Weights of a small sound classifier: moe soft, 148.9 epochs.
Rows from block 7 of a small sound classifier, named by matrix and row number. Rows with one number within an expert belong to one neuron, the router's apart. Each number is 128 + 32 x the weight over its row's rms, rounded and kept within 0 to 255. All counts start at 0.
After each expert's rows are labels from the 100 clips, of 14848, where the router gives the expert most weight on average: "strongest on" is what is common among them. Only what is clearly more common there than usual is listed. The data: short read English sentences (LibriTTS-R). In brackets: how many of the 100, against the usual share in percent.
# router: slot weights (model.blocks.7.mlp.router.weight, 8x256), inputs 52-103
# up: expert up (model.blocks.7.mlp.up, 8x128x256), inputs 52-103
# down: expert down (model.blocks.7.mlp.down, 8x256x128, transposed), outputs 52-103

# expert 7
router.7 [157 147 153 133 230 106 160 175 113 131  52 128 117 192 141 141 163  89 103 160 139 145 193  43 113 131 114 140 150 108  98  71  89  77  92 105 178 134 158 137  99  75 119 115 110 121 157 130 146  64 126 180]
up.0 [136 102  60 105  92 131 104 137 158 177 121  83 136  98 109 147 131 115 146 146 192  76 138 150 165 109 141 103 208 103 135 133 119 170 141 106 131 136 143 135 162 142 167 136 113  77 110 146 106 162 113  91]
down.0 [167 118 136  85 184 175  96  95 144  88  71 104 121 124 120 120 141 134 163 119 204 103 133 124 152  98 169 108 184 163 196  82 164  47 111 162 113 129 147 165 123 163 171 154 125  97 145  98 157 107 150 108]
up.1 [151 189 149 212 143 146 109  92 136 123 169 215 146 110  90  78 122 150 140  96 118 197 115 142 139 134  75 179 109 112 115 117 135 103 117 138 149 159 121 141 206 101  43 134 185 123 137 117 158 136 137 131]
down.1 [ 88  90  83  81 116 126 134 129 100 136 116  96 147 139  95 174 110 152 120 127 133  72 134 102 192 137 176  87 124 159 131  97 146 131  74 149  71 124 115 113  62 129 170 115  76 141  89 103 106  89 113 148]
up.2 [154 181 167 204 146 157 110  68 140 113 160 192 147 114 101 111 120 148 138  86 118 169 105 137 124 129  59 177 123 116 116 118 117  97 133 142 144 138  96 134 196 114  49 139 160 136 136  97 154 139 159 129]
down.2 [101  71 100 100 116 134 161 139  99 133 120  91 180 152  97 192 127 152  92 118 151  86 129 113 172 143 168  84 130 139 143  87 121 138 104 138 108 114 110 125  62 138 170  97  95 126 119 115 107  77 126 140]
up.3 [172 109 123  95 112 119 123 153 178 126  92 116 132 132 137 147 157 155 140 155 230 119 147 152 161  92 155 111 210  99 151 158 110 163 155 109 138 107 144 161 134 127 157 134 141  94 140 145  77 154  98 120]
down.3 [140  83 117 105 121 107 128 169 161 100 135  59 143 137  86 125 136 120 146 126 213 110 126 160 173 122 173  88 170 123 190  47 171 116 139 153 141 121  62 167  98 123 153 192 101  84 148 127 114 124 108 126]
up.4 [158 105 114 100 107 108 104 128 189 138  74 109 137 125 156 170 149 169 147 156 190 123 125 170 133 142 195  83 190  64 132 108 165 140 141  91 134 123 113 122 130 119 131 152 110  50 112 139 144 148  89 153]
down.4 [135 101 164 144 151  92 176 156 137 157  64  94 131 124 118 133 141 120 162 154 170 100  84  39 145 159 177  61 174 163 162  51 140  85 111 141 114 140  86 151 148 126 163 187 142 140 142 105 102 124  86 191]
up.5 [109 141 109 152 137 178  93 135 175 101 181 142 125  92 108 121 122 121 135 147 172 136 132 206 152 165  74 169 169 116 140 110 106 128 161 161 147 149  96 105 202 113  54 102 187 103 167 118 105 169 174 113]
down.5 [ 95  73 101  89 156  23 134 164 173 144  82 106 131 118 116 115 153 144 156 132 126 124 103 157 124 114  86  77 150  91 141 117 121 125 114 113 151 101 173 146 110 123 190 154 122 157 158 126 202 169 133 115]
up.6 [140 136 109 125 111 184 156 157 150 140 157 136 131  69 100 131 100 136 179 146 177  96 143 141 139 170 160 175 155  60 155 140 111 127 189 148 108 153 139 160 168 117 124 148 156  21 116 136 122 220 165  96]
down.6 [143  80 113 144 102  86  99 155 195 142  74  95  91 114 144 121 133 137 148 148 133 142 152 118 121 106 114 113 113 124 108  67 125 180 153 109 128 135 120 132 111  92 155 168 124 161 127 113 165 163 103 155]
up.7 [154 101  80 165 111 143 131 143 147 123 131 173 128  91 139 169  78 121 136  91 181 162 175 113 136 138 121 133 183  51 130 117 138 127 140 140 161 156  98 119 200  95 123 182 104  77 126 178  67 151 162  71]
down.7 [106 120  97 120  79 149 108 163 149 101 126  86 114 142 100 175  83 140  95 142 123  68 116  68  74 166 148 105 131  93 136 122 117 120 188 121  87 111 127 125 105 117 167  84 118 139  97 142  97 122 155 146]
strongest on: voice: male (82 vs 46.7)

# expert 0
router.0 [ 69 116  94 130 161 137 130 136 108 161 163  93 194 126 130 184  86  96 162 141  87  99 154 163 127 151 177  89  99 170 150  82 148  93  54 132  97 135 129 127  77 200 175 108 108 166 182 104  55 132 159  73]
up.0 [163 187 139 121 121 133  92 126 143 162 149 141  92 109 149 130 143 162 153 132 210 161  74 128 121 123 101 200 193  59 140  88 137 121 173 105 123 153 148 124 150 122 100 144 139  99 120 116 171 154 129 134]
down.0 [158 133 137 166 115 125 111 111 135 189 170  92 215 157 167 135  98  99 166 124 159 140 125 187 115 164 163 110 185 162 106  89 112 118 102 103 106 128 136 166  60 136 101 176 113 122 152  97 107 115 148 124]
up.1 [105  89 144 137 108 128 134 181 177 123  99 119  82  83 152 114 125 130 135 137 147  79 133  83 101 144 115 135 158  91 137 169 127 122 176 124 155 162 116 154 150 122 140 125 129 101 124 171 103 165  89  94]
down.1 [135 133 144 110 154 124 141 131 179 157  84 106 149 123 170 129 128 158 163  97 179 147 132 132 104 125 164 124 160 108 137  84 126 119  81 147 162 144 101 166 115 105 106 169 128 127 169 124 122 136 195 120]
up.2 [143 112 135 183 152  80 122 143 129 127  81 166 148 168  99 141 109 125 132 122 118 211 111 146 149  98 110 100 126 130  95  83 155 124 100 156 136 126 111 137 146  94  44 136  96 151 139 146  94  82  90 166]
down.2 [117 109 165 106 150 168 106 141 120 123 137 109  96  88 112  70 115  58 114 163 200 134 159  92 134 127 117 127 204  86 137 151 120 145 146 146 168 152 159 115 123 163 146 101 160 145 150 121 130 151 119  91]
up.3 [171  95 173 154 108 114 114 115 176 130  91 201 132  98 107 100 190 164 120 136 134 156  91 113 151 156 109 127 158  65 137 183 135 178 138 126 158 128  99 160 168  73  87 181 110  87 155 144 146 160 133 159]
down.3 [105 131 154  92 151 143  97 114 147 199 143 109 122 142 126  97 137 150 136 141 134 116 113 191 130  88 114 173 126 135 154 169 170 131 119 132 190 186 135 106 114 200 114 110 149 103 112 144 109 133 107 106]
up.4 [162 185 150 111 107 131 124 102 126 126 133 126 117 121 175 124 146 184 129 142 218 150 119  97 101 157 150 144 192  57 112 100  96 165 171  68 137 161 121 107 148  71 121 167 144  64 109 114 179 135 121 143]
down.4 [138 143 143 138 151 163 141 108 156 144 138 115 149 145 169 125 191  80 126 108 198 169  85 133 119 184 169 133 228  88 140  73  99 120 128 141  91  80 161 120 101 111 104 138  88  85 108 114  99 159 178 110]
up.5 [168 189 153 126 132 138 131 107 136 138 145 173 104 117 168 127 154 152 119 122 197 159 119  89 123 122  93 170 195  90 120 137  82 122 163 101 192 139 117 163 177 122 107 142 145 104 106 123 161 136 145  90]
down.5 [155 151 116 127 181  69 121 106 189 183 114 105 170 126 143 156 103 143 148 155 201 142 113 165 115 131 114 113 176  99 160  97 126 105 139 143 132 128 113 170 147 148  72 165 135 149 150 116 107 163 148 102]
up.6 [118 107 133 148  90  92 170 131 177 105 109 162  83  88 142 153 118 166 115 130 172  96 135  66  89 125  74 100 158  91 108 201 136  94 177 106 151 146 134 165 146 154 125 128 100 123 129 153  96 132  95 109]
down.6 [126 185 135  87 178 162  77 136 156 200 111 157 152 131 141 173 132 132 129 171 120 139 149  81  45 137 162 135 135 191 142  64 105 133  57  84 107 109 129 163 140 125 105 210  25 138 136 123 131 127 148 117]
up.7 [147 147 163 147 129 135  71 113 121 193 115 134  89 140 136 108 159 169 144 151 125 143  57 181 120 181 121 148 113 106 113  90 151 150 165 122 112 170 152  99 136  86  74 111 149 107 136  68 155 150 137 136]
down.7 [128  73  88 117 103 107 137 123 165 128  82 133 149 109  99 208  73 180 120 158 114 127 109 140 148  97 107  73  62 142 113 155 155 113 137 139 113 117 116 101  87 156 114 129  94 149 135 184 130 102 131 113]
strongest on: voice: female (100 vs 53.3)

# expert 3
router.3 [145 185 164 142 120 124 114  99  97 159 161 105 123 107 142 114 130 139 151  92 232 166  99 120 116 126 133 190 229  79 127  83 126 129 128  99 130 151 137 138 119 137  85 172 125 125 151  86 168 172 120 102]
up.0 [ 90 124 152 124 180 161 106  80  80  85 180 158 133  77  89  93  90 140 159  74 120 112 120 146 186 190 130 161 141 166 188 128 139 105 100 187 146 130 105  75 182 179 161  76 182 134  95  68 135 115 157  98]
down.0 [ 88 122 138 120  48 135 153 208 181 191 107 136  99 153 156 130 178 168  99 156  85 104 180 118 106 115 146 114  69 123 128 140 127 109 134 121 114  76 101 145  77 137 149 129  80 143 153 134 123 163  61 176]
up.1 [127  95 121 114 167  97 140  85  96 101 139 195 114 156 103 131 105 155 125 154 136 160  81 151 135 170 109 121 139  66 124 144 142 136  91 138 108 128 111  97 147 165 180 162 131  78 125 105 102  93 137 129]
down.1 [149 142 153  96 121 153  96 153  96 167  87 117 164 192 135  70 159 182 176 176 127 125  64  94  83 121 163  97  96 148 148 104 179 174  69 131 154 143 143 159 122 143  78 174 127 143 135 157 117 177 133 102]
up.2 [147 122 128 124 142 107 154 151 170 146 114 134 132 118 109 169 117 149 133 150 174  92 156 150 141  76 148 119 168 118 165 106 129  88 175  95 122 138 112 156 171 154 136 155 156 112 144 114  90 133  83 136]
down.2 [105 130  99 127  73 112 188  95 148 136 144  86 153 148 144 168 128 177  77 103 141 103 108 128  86 164 127 176 146  90 136 140  96 121 182 101 149 119  95  82  96 139 158 108 119  44 113 118 153 141 181 142]
up.3 [152  59 134  95 101 109  79 137 143 127  98 168 132 133 128 171  72 144 183 166 123 146 160 147 124  99 127  74 166 111 159 104 133 131 162  79 126  95  77 116  96 122  62 113 110 135 135 125  99 138  91 135]
down.3 [ 95 131  80 132 100 175 177  77  61 133 134 133 165 175 144 153 138 118  84  93 136 133  88 106  94 151 184 154 124 135 175 159 159 123 174 125 137 191 142  94 107 110 182 101 154 118  49 156 133 124 182 141]
up.4 [131  40 131  99 122  27 119 149 145 175  71 132 101 138 115 126 154 107 126 156 141 139 119 123 166  83  84  65 142 118  93 141 155 169 125 126  91 137 148 152  74 137 174 135  80 148 128 164 113  96 114 191]
down.4 [117 147 138 161 130 158 180 116 103 111 122 128 110  72  95 105 143 141 116 136 137 143  81  82 122 179 176 102 110 134 162 147 125 136 103 166 126 115 145  92 134 127 139 150 158  94 145 135 123 146 163  77]
up.5 [138  95 126 133 135 125 108 129 113 139 132 126  81 155  61 129 140 117 121 159 140 125  68 153 158 103  92 119  90 104 163 115 139 106 126 196 117  89 107 148 117 164  87 108 127 117 129  93 115 107 111 149]
down.5 [144 148 179  99 128  98 196 175 104 172  95  81 123 180 137 115 152 138  99 165 132  99  87  29 131 133 125 151 133 112  84  91 117 193 109  66  74 133 130 117 123  75 140 105 135 152 100 120 117 119 141 154]
up.6 [132 105 125  96 144  61 119 152 214 119  99 135 105 157 193 129 183 102  98 158 122 130 129 133 102 103 130 107 112 134  74 123 136 159  94 147 100 123 111 122  95 114 156 165 124 102 142 140  73 109  79 164]
down.6 [124 166 135 104  93 204 180  42  89 150 179 110 163  90 117 168  95 117 172  95 127 203  82 149  97 170 167 135 115 156 190 143 108 139 100 158  97 115 145  71 170 140  99 115 159 105 136 188 126 100 142  78]
up.7 [148 142  92 161 134 124 111 184 158 139  79  78 143 151 155 167 108 145  93 166 177 161 140  99 131  84 109 149 161 126 149 113 147  96 211  80 123 123  97 197 112 124  95 160 129 113 104 129  92 128  68 145]
down.7 [114 145  87  94 120 135 131  89 108 138 117 154 147 105 147 112 118 139 124 108 143 129 112 136 114 122  94 136 108 145 188 109 120 103 158 155 132 118 111  83 139 109 192 102 100  35  37 102 115 116 178  96]
strongest on: voice: male (97 vs 46.7)

# expert 6
router.6 [147 141 151 137 143  98 167 168 167 147 116 145  47  81 157 147  78 114 113 129 166 129 153 110 125 113 146 159 162  77 151 128  79 138 142 104 174 149 194 129 157 114 128 144 182 113 122 144 151 163 103 111]
up.0 [134 168 122 187 173 110 120  72  78 137 142 159 164 144 118 129 100  90 153 128 117 223  86 153  98 106  71 141 113 141  76  94 142 138 107 115 155 127 137 109 179 118  41 114 124 170 170 108 115 126 139 170]
down.0 [123 128  71 143  87  93 130 119 128 143 134 121 150 133 102 138 132 157 134 119 108  71 165 104 175  76 164 119 117 153 133 118 129 115 101 111  86 105 143 155  80 149 155  65 101 152 121 166 100 142 117 109]
up.1 [156  98  88  53 124 114 162 108 102 100 111 129 112 136 136 144 148  97 134 163 176 156 118  71 122 112 139 107 178 108  71 140 120 143 130 113  94 117 133 114  94 131 199 149 116 105 119 134 119 117 133 145]
down.1 [119 107 136 172 131  95  95 183 136 115 125  95 132 133 107 121 120 130 162 101 147 126 125  91 105  82 151 147 168 101 134 147 122  66 136 143 153 161  89 140 153 140 105 147 123 144 105 129 143 153 142  98]
up.2 [148 132 121 121 138 141 112  84  78 122 136 169 210  79 116 153 125 110 114 151 217 135 144 134 126 162 155  63 176  77 150 124 165  87 142 147 110  77 136 130 131 104 118  99 110 101 127 128 125  94 143 172]
down.2 [175 103 125 125 133 137 132 147 170 122 175  97 128 150 114 161 151 128 154  84 163  85 109 111 113  56 217 142 113 137 148 125 160 151 112 161 177 140 104 120 147  99 136 142 125 105 115 141 156 152 155 106]
up.3 [125 136 113 111 122 109  65 114 112  98 132  97 134 203 199 153 120  92  87 150 115  80 103 111 145 125 192 141 131 118 150 130  92  99 140 132 100 107 144 122  62 115 226 158 170 134 121 149 123  78  88 121]
down.3 [166 163 145 140 129 143 145 117 158 162 145 123 123 131 150 121 179 146 107 145 115 131 106 159  97 158 143 146 106  58 122 124 123 155 163 109 117 182 101 136 150 104  90 179 147 111 131  47 166 173 172 119]
up.4 [155 161 122 202 163 129 123  83 101 148 154 166 173 110 118 111  99 121 147 117 107 195  94 165 102 121  69 182 110 143 104  82 164 125 111 141 162 137 149 142 182  99  37 137 153 161 169 127 125 135 161 136]
down.4 [126  99 104 105 111  87 126 160 127 128 108 103 142 140  88 173 132 152 100 128 122  83 187 149 146 128 201 103 123 152 132 123 129 123  94 120 111 107 151 120  80 152 164  93 121 168 100 123  99 115 105 125]
up.5 [128 195  89 125 164 180 179 121 151 124 111 165 189 215 186 137 152 140 110 117 155 141 182 185  90 199 118 142 137  75  80  78 154 106 147 115 125 134 150 165 141 106 110  81 107 129 150 133 130 142  90 106]
down.5 [137  92 151 140 109 120 137 140 135 170 136 151 148  72 155 114 128 141 170 143 143  93  89  66 143 141 206 174 108 155 133  87 120 143 153  99  83  79 156 154 161  91  56 203 103 144 105 110 113 181 175 111]
up.6 [124 131 176 102 159 151 127 114  39  91 140 143 147  90 185 133 111 104 128 167 150 164 110 178 116 199 142 136 176  71  92 132 121 119  90  97 132  75  87  96 149 150  93 111 162 122 139 113 133  72 157 135]
down.6 [172 103 100 161  61 103 126 166 181 113 131 102 160  72 170 136 134 192 138 113 159 146 126 128 136  52 160 143 122 138 180  84 114  73 144  98 112 136 159 129 183  87 117 160 131 139 113 134  92 144 117 122]
up.7 [132  75 138 122 116 132 135  83 112 108 157 187 147 156 137 134 137 118 164 124 161 159  93 203 140  98 145 111 162 117 156 115 143 116 101 100 164 141  86 124 185 100 120 108 139 134 114 147  85  56 116 122]
down.7 [158 103  75 187 107 106 104 153 173  45  88 116 151 148 112 164 106 113 131 141  92 152 169  45 113  80 101 142  48 169 147 142 134 103 167 156 143 120 178 112 109 109  85  95  81 113 154 163 144 168 133 177]
strongest on: voice: male (99 vs 46.7)

# expert 4
router.4 [122 120 154 113 188  82 144 160 144 145  74 104 103 155 122 131  85 121 133 190 118 135 161  87 113 115 120 113 120 106 117  33 127 101 107 120 166 187 108 161 109 154 142 192  94 167 167 115 120 126 109  92]
up.0 [ 79  91 120  75 112 169 145 134 115 105 117 119 131 104 140 135 131  82 102 142 155  61 131  87 118 210 206  77 147 102 158  93 123  90 162 142 111 105  90  94  78 145 212 115 112  70 116 147 109 114 111 117]
down.0 [145 151 206 146 107  80 182 133 134 154 162 156 111 136 179 107 117 179 111 102 125 134 119 123 109 102  65 182 113 104 109 166 112 152 116 113 173 145 162 143 178 142  68 114 162 144 120 138 189 138 120  89]
up.1 [ 88  86 111 144 156 124 179 128 110  59  90 107 157 142 135 194 132  79  69 132 144 168 164  99 138 130 154 154 163 124  98 156 144  83 120  95 137  75  61 139  95 117 199  90 130 149 116 145 119  72  85 124]
down.1 [168 139 182 149 177  41 131 143 107 121 109  90 121 153 129 110 182 157  89 134 122 139  79 108 107  74 134 122 166 150  96 111 122  81  71  89 161 180 179 152 143 112 158 193 129 134 126 127 143 137 181  91]
up.2 [147  73 125  79 123 148 128 159 140  83 105 101 102 105 167 119 142  61  92 147 165  94  96  70 142 174 180 115 169  97 146 102 124 100 174 129  87  91 129 109  69 111 192 148 115  89 125 188 125 115 119 117]
down.2 [154 111 217 141 181  84 174 154 170 166 109 119  88 131 168  92 183 188 138 144 140 136  75 124 122  62  98 136 107 111 106 119 118 106 103 118 186 146 157 122 116 137 139 166 134 157 156  82 192 142 108  75]
up.3 [ 92  92 161  81 134 177 148 146 137 122 136 122 103  98 122 110 129  84 120 151 141  90 145 107 153 209 197 100 140 111 164  92 134  89 164 153 109 108  90 110  77 154 213 105 138  47 160 134 110 130  95 114]
down.3 [158 192 189 136  83 138 143 104 129 150 160 167 111 110 157  96 119 159 130 114 147 116  89 124  93 145 116 196 147 113 144 149 109 151 136 106 144 128 186 114 178 129  86 128 171 150  96 116 219 146 124  72]
up.4 [169 155 172 129 122 169  93 139 127 106 118 171 175 142 148 146 186  57 163 133 166 121 125 139 126 167 205 130  77 144 134 136  91 162 131  90 146 116  75  46 143  78 146 123 163  89 124 142 177 100  96 162]
down.4 [160 128  61 165 109 112 139 132 150 108 112 192 127 110 132 158  45 107 164  88 129 121 140 170 164 101 138 112 104 140 144 112 141 110 140 156 127 117 126 151 101 136 119 132  96 172 160  91 118  82 147 102]
up.5 [ 78  99 148 102 117 172 137 109  83 120 148 135 128 109 123 118 117 108 155 159 168  87  79 110 148 203 173 121 135  98 141 106 145  87 136 136  87 124  93  84 105 157 200  82 124  59 146 103  97 120 108 133]
down.5 [126 141 124 162 111 125 101  83  89  92 125 108 125  93 127 155 121 180 107 107 150 127  48  84  97 112  74 157 164 124 123 120 125 104 107 127 140 140 122 139 160 123 112 132 108 171 107 104 181  80 137 119]
up.6 [ 70  67 127  98 132 135 142 130 121 122 136 105 108 109 127 123  95 111 130 145 112  48 141 111 154 158 175  81 102 144 163 109 161 115 141 157  92 121 106 114  81 170 241 114 102 115 135 113  87 121 105 127]
down.6 [166 176 152 159 130 125 175 109 117 152 169 193 145 127 172 149 137 135  98  87 126 187 117 135  86 127  75 189 127 141  64 155  93 162 116  91 175 107 117 132 199  77  63 140 162 137 115 154 165 123  95 125]
up.7 [104  64 124  81 113 133 131 150 109 123 107 108 108  93 134 105 122  75  80 168 135  75 144 104 166 197 198  74 180 103 152  84 118  79 153 147 106 113  90  96  88 137 214 143 120  83 129 165  61 128 104 100]
down.7 [142 176 201 113 125  91 183 136 156 170 127 142  96 127 168 112 164 166 131 116 121  96  73 142 108 144 116 164 129 153 115 121 120 174 115 158 122 139 151 164 157 119  96 145 175 141 103 117 199 144  97  87]
strongest on: voice: male (94 vs 46.7)

# expert 1
router.1 [ 98 164 164  89 128 173 113 117  89 142 167 158 101 107 195  86 128 126 170 150 191 103 144 113  88 194 119 165 179  89 133 127  80 178 148 139 100 182 120  77 150 174 144  65 165  81 117 113 124 137 125  95]
up.0 [155 118 130  88 148  96  94 167 161  97  97 128 142 106 155 124  85 107 160 188 162 135 179  71 133 136 169 113 191  98 142  98 123 107 132  95 165 136 133 125 114 125 199 140 115 140 146 147 125 137  78 133]
down.0 [ 86 127 157 148 126 191 171 131 105 144 176 124 150  93 149 128 130  94 164  71 134 137 100 194 144 165 128 143 152 125 132 170 176  65 112 163 100 129  73 124 143 149 130 102 111 162 174 122 106 124 123 102]
up.1 [118  75 127 133 135 106 118 101 110 192 120 109 106 132  91 120  96 138 116 100 187  78 178 107 183 157 104 105 213  70 126 137 123 110 140 169  89 136 167 157 122 119 161 103 144  81  79  77  88 154 121 115]
down.1 [102 140 127 168  53 150 140 131 183  93 105  98 127 109 141 147 141 119 141 117 169 142 155 121 113 158 141  75  81 130 129 118 114 137  96 142 120 104 131 156 134 106 141 140 146 141 127 147  91 147 118 122]
up.2 [191  92 107 157 102 117 112 125 164 154  76 156 145  92 143 157  98 123 121  73 153 172 159  82 150  63  81 112 172 113 103 116 126 130 138 140 162 125 135 169 150 106  84 145 126 129 137 159  81 123  74 145]
down.2 [147 125 114 157 103 180 126 151 123 125 107 112 163  67 131 103 144 143 178  97  92 140 188 155 117 160 138 117 103 134 161 211 119 132  80 130 165 183 147 132 158  96 164 154 144 165 138 145 108 171 161  84]
up.3 [154 106 136 160 130 104 142 115 204 141  71 142 121  84  79 166  94 156 132 136 179 113 108 166 123  81  54 134 159  89 120 138 116 121 170 126 121 136 120 145 136 152  54 134  73 120 132 110  95 152 124 134]
down.3 [156 124 160 137  76  87 137 158 116 117 143 138  89 183  93 137 160 119 106  88 103 141 192 134 103 214 108 155 151 166 115 118  32 130  86  79 104 164 122 108 116 151 177 139  76 106  68 159 133 218 163  71]
up.4 [116  70 140 141 151  77  98  95 145 135  87 100 111 169  49 147 123 117 118  80 153 105 110 116 153 113  84  71 163 133  84  68 154 103  88 144 147  88 185 132  95 117 117 152 110 134 127 117 144 135 125 135]
down.4 [145 148 110 157  93 144  93 159 159 127  96  76 110  83 121 133 119 180 162 150 139 122 154 112 107  82 161 130 160 139 132 147 109 163 147  93 150 151 159 131 160 120 148 134 187  99 109 184 124 231 125  75]
up.5 [181 117 147  89 171 106  77 167 145 104  67 116 135 112 129 122 120 120 141 201 166 113 174  69 129 136 162 105 185  90 131 103 104 129 147  89 177 145 128 141 105 124 167 161 120 135 148 146 124 138  92 131]
down.5 [119 132 143 135  96 177 177 134 106 158 159 132 164  86 112 124 117  93 176  85 133 124 101 200 133 189 119 135 136 111 165 168 166 106 120 158  96 155  73 102 151 165 117 127  98 106 150 116  97 151 114 105]
up.6 [120 131 101 135 195  68  87 136 108 145  96  58 122 176  31 137 130 120 139  96 197 160 153 180 154 133  79  79 205  89 136  87 133 110 142 134  83  87 131 133  67 142 120 149 120 150 128  86 102 127 100 157]
down.6 [170 127  78 136  69 155 148 177 188  77 116  90 124  57 134 117 149 148 131 186 116 164 159  79 145 124 135 143 156 103 137 127 133 200 165 113 120 153 123 115 126 128 155 118 160 102 127 188 154 154 133  79]
up.7 [175 130 116  80 127 130 120 199 152  79 100 129 131 138 146 101 140 148 144 191 162  98 163  34 141 116 170 129 148 118 185  85 104 136 137 101 185 139 143 120 122 107 209 165 119 115 122 168 157 157  99 122]
down.7 [ 75 149 125 136 104 187 145 130  97 113 170 134 158 101 110 106 103 105 178  82 168 124 125 212 147 175 155 139 158 137 162 190 161  90  94 177  87 105 115 103 158 150 127 125 129 126 161 106  80 125 124  67]
strongest on: voice: female (85 vs 53.3)

# expert 2
router.2 [155 167 141 132 130 117  94 160 142 168 138 101 127  81 206 127 123 141 185 199 163 143 133 130  94 158 112 161 160  60 143  72 127 138 144 110 123 174 158 135 139 156 105 129 167  86 147 129 113 216 135 116]
up.0 [148  67 152 115 110  86 133 130 135 155 110 136 116 113 191 129 164  96 115 119 206 111 145 128 119 171 129  88 172 109  86 174 123 132 120 121  94 108  90 117  88 116 181 119  81 122 147 115 115 128 148 146]
down.0 [125 105 144  99 167 123 125 129 188 172 113  53  87 166 122 113 130 126 149 108 155  74 111  59 133 112 155 107 126  62 143 103 139 157 182 139 177 208 142 119 152 142 120 133 113  96 141 116 113 140 125 136]
up.1 [ 88 151 125 106 135 161 138  59  65 110 189 145 170 119 124 166 108 116 137  94 153 137  92 139 120 168 152 157 168 104 130  98 136  80 148 128 117 114 123 106 154 152 170 112 161 100 109 105 108 106 152  96]
down.1 [139 120 107 118 187 121 140  83 162 179 127 105  90 144 115 100 151 146 180 135 160 127 103  84 137 137 116 118 127  95 176 125 140 127 175 165 155 201 113 158 152 138 121 115 135  92 111  94  76 152 163 104]
up.2 [121 122 150 106 142 127  97 137 165  97  55 141 105 122 141 176 152 128 108 158 188 113 172 149 133 167 124  79 191  74  49 154 110 141 161  80 121 128  95  98  86 107 180  88 122 102 118 128 108 125 124 150]
down.2 [149 102 130 117 148 123 145 115 195 138  84  95 112 131 103 139 149 128 160 113 176 157 117  85 116 148 172 142 124  65 173  61 145 139 216 124 145 200 121 143 136 141 134 151 115  62 137 118 104 120 153 145]
up.3 [ 97 146 117  90 151 168 138 132  89 151 144 115 159 138 108 107 186 143 123 128 153  97 127 141 166 199 175 141 141 118 159  72 137  88  95 152 119 136 130 104 116 125 140  89 123  76 144 122 134 144 134 131]
down.3 [151 106 119 128 127 153 121 151 175 125  97 138  66 143 139 103 118 147 174 138 144 102 116 112 130 154 108 137 156  89 148 125 128 166 164 123 181 234 158 134 146 136 108 117 109  93 104 103 111 201 173  80]
up.4 [144 124 124 104 173 115 102 130 107 138 105 176 106 162 153 146 141 136 119 175 157 149 154  95 147 148 150  98 194  95  71  63 119  88 116  86 149 114 156 110  65 113 148 141  98 176 139 114 182 123  89 146]
down.4 [144 106 104 120 137 143 135 106 104 141 102  60  72 112 148 139 103 101 180  89 173 124  82 150 151 142 104 129 149 139 153 114 113 178 167 133 129 230 145 166 148 140 136 147 141 118 140 109 112 160 155  95]
up.5 [116 131 159  89 181  99  63  93 104 123 133 133 133 204 169 123 151 148  86 128 142 137 110  71 119 149 168 104 152  89  95  74 140 107 107 136 148 103 152 103  94 102 158  98 111  53 138 124 163  89 131 217]
down.5 [ 98 105 109 145 138 163 138 106  80 101 172 110 117  90 125 118  93  31 144  99 172 156 120 119 121 175  84 121 158 128 164 139 102 106 112 157 137 171 100 119 152 167 134 103 168 165 131 143  84 147 135  33]
up.6 [118  88 194 140 140 119 150 140 136 133 112  64  87 124 147  95 125 108 136 150  87  85 167 179 124 163 190 102 107  84 163 149 134 100 138 154 103 121 162 107  71 169 202 122 104 112 133  79 110 113 161 107]
down.6 [135 179  96 143 120 164 173 117 105  97 150 110 159  46 135 143 146 124  81 108 151 132  88 124 153 102 112 144 122 167  61  90 117 137 127 164 174  89 120 127 139 124 120 105 123 102 109 159 103  79 132 144]
up.7 [115 140 122 104 173 152 130  58  42  98 138 188 155 135 135 109 126 121 165 137 148 155  98  93 109 190 141 135 142 109 136 143 103 118  80 139 125 130 135  76 125 137 182  92 170 127 119 150 168 101 151 138]
down.7 [167  99 128  97 123 149 187 126 164 165 157  85 106 123 144 112 106 125 147 116 160 115 122 141 138 167 145 115 158 115 157 105 121 137 183 150 123 216 144 129 150 138 132 147 146  96 117 123 107 160 122  96]
strongest on: voice: male (96 vs 46.7)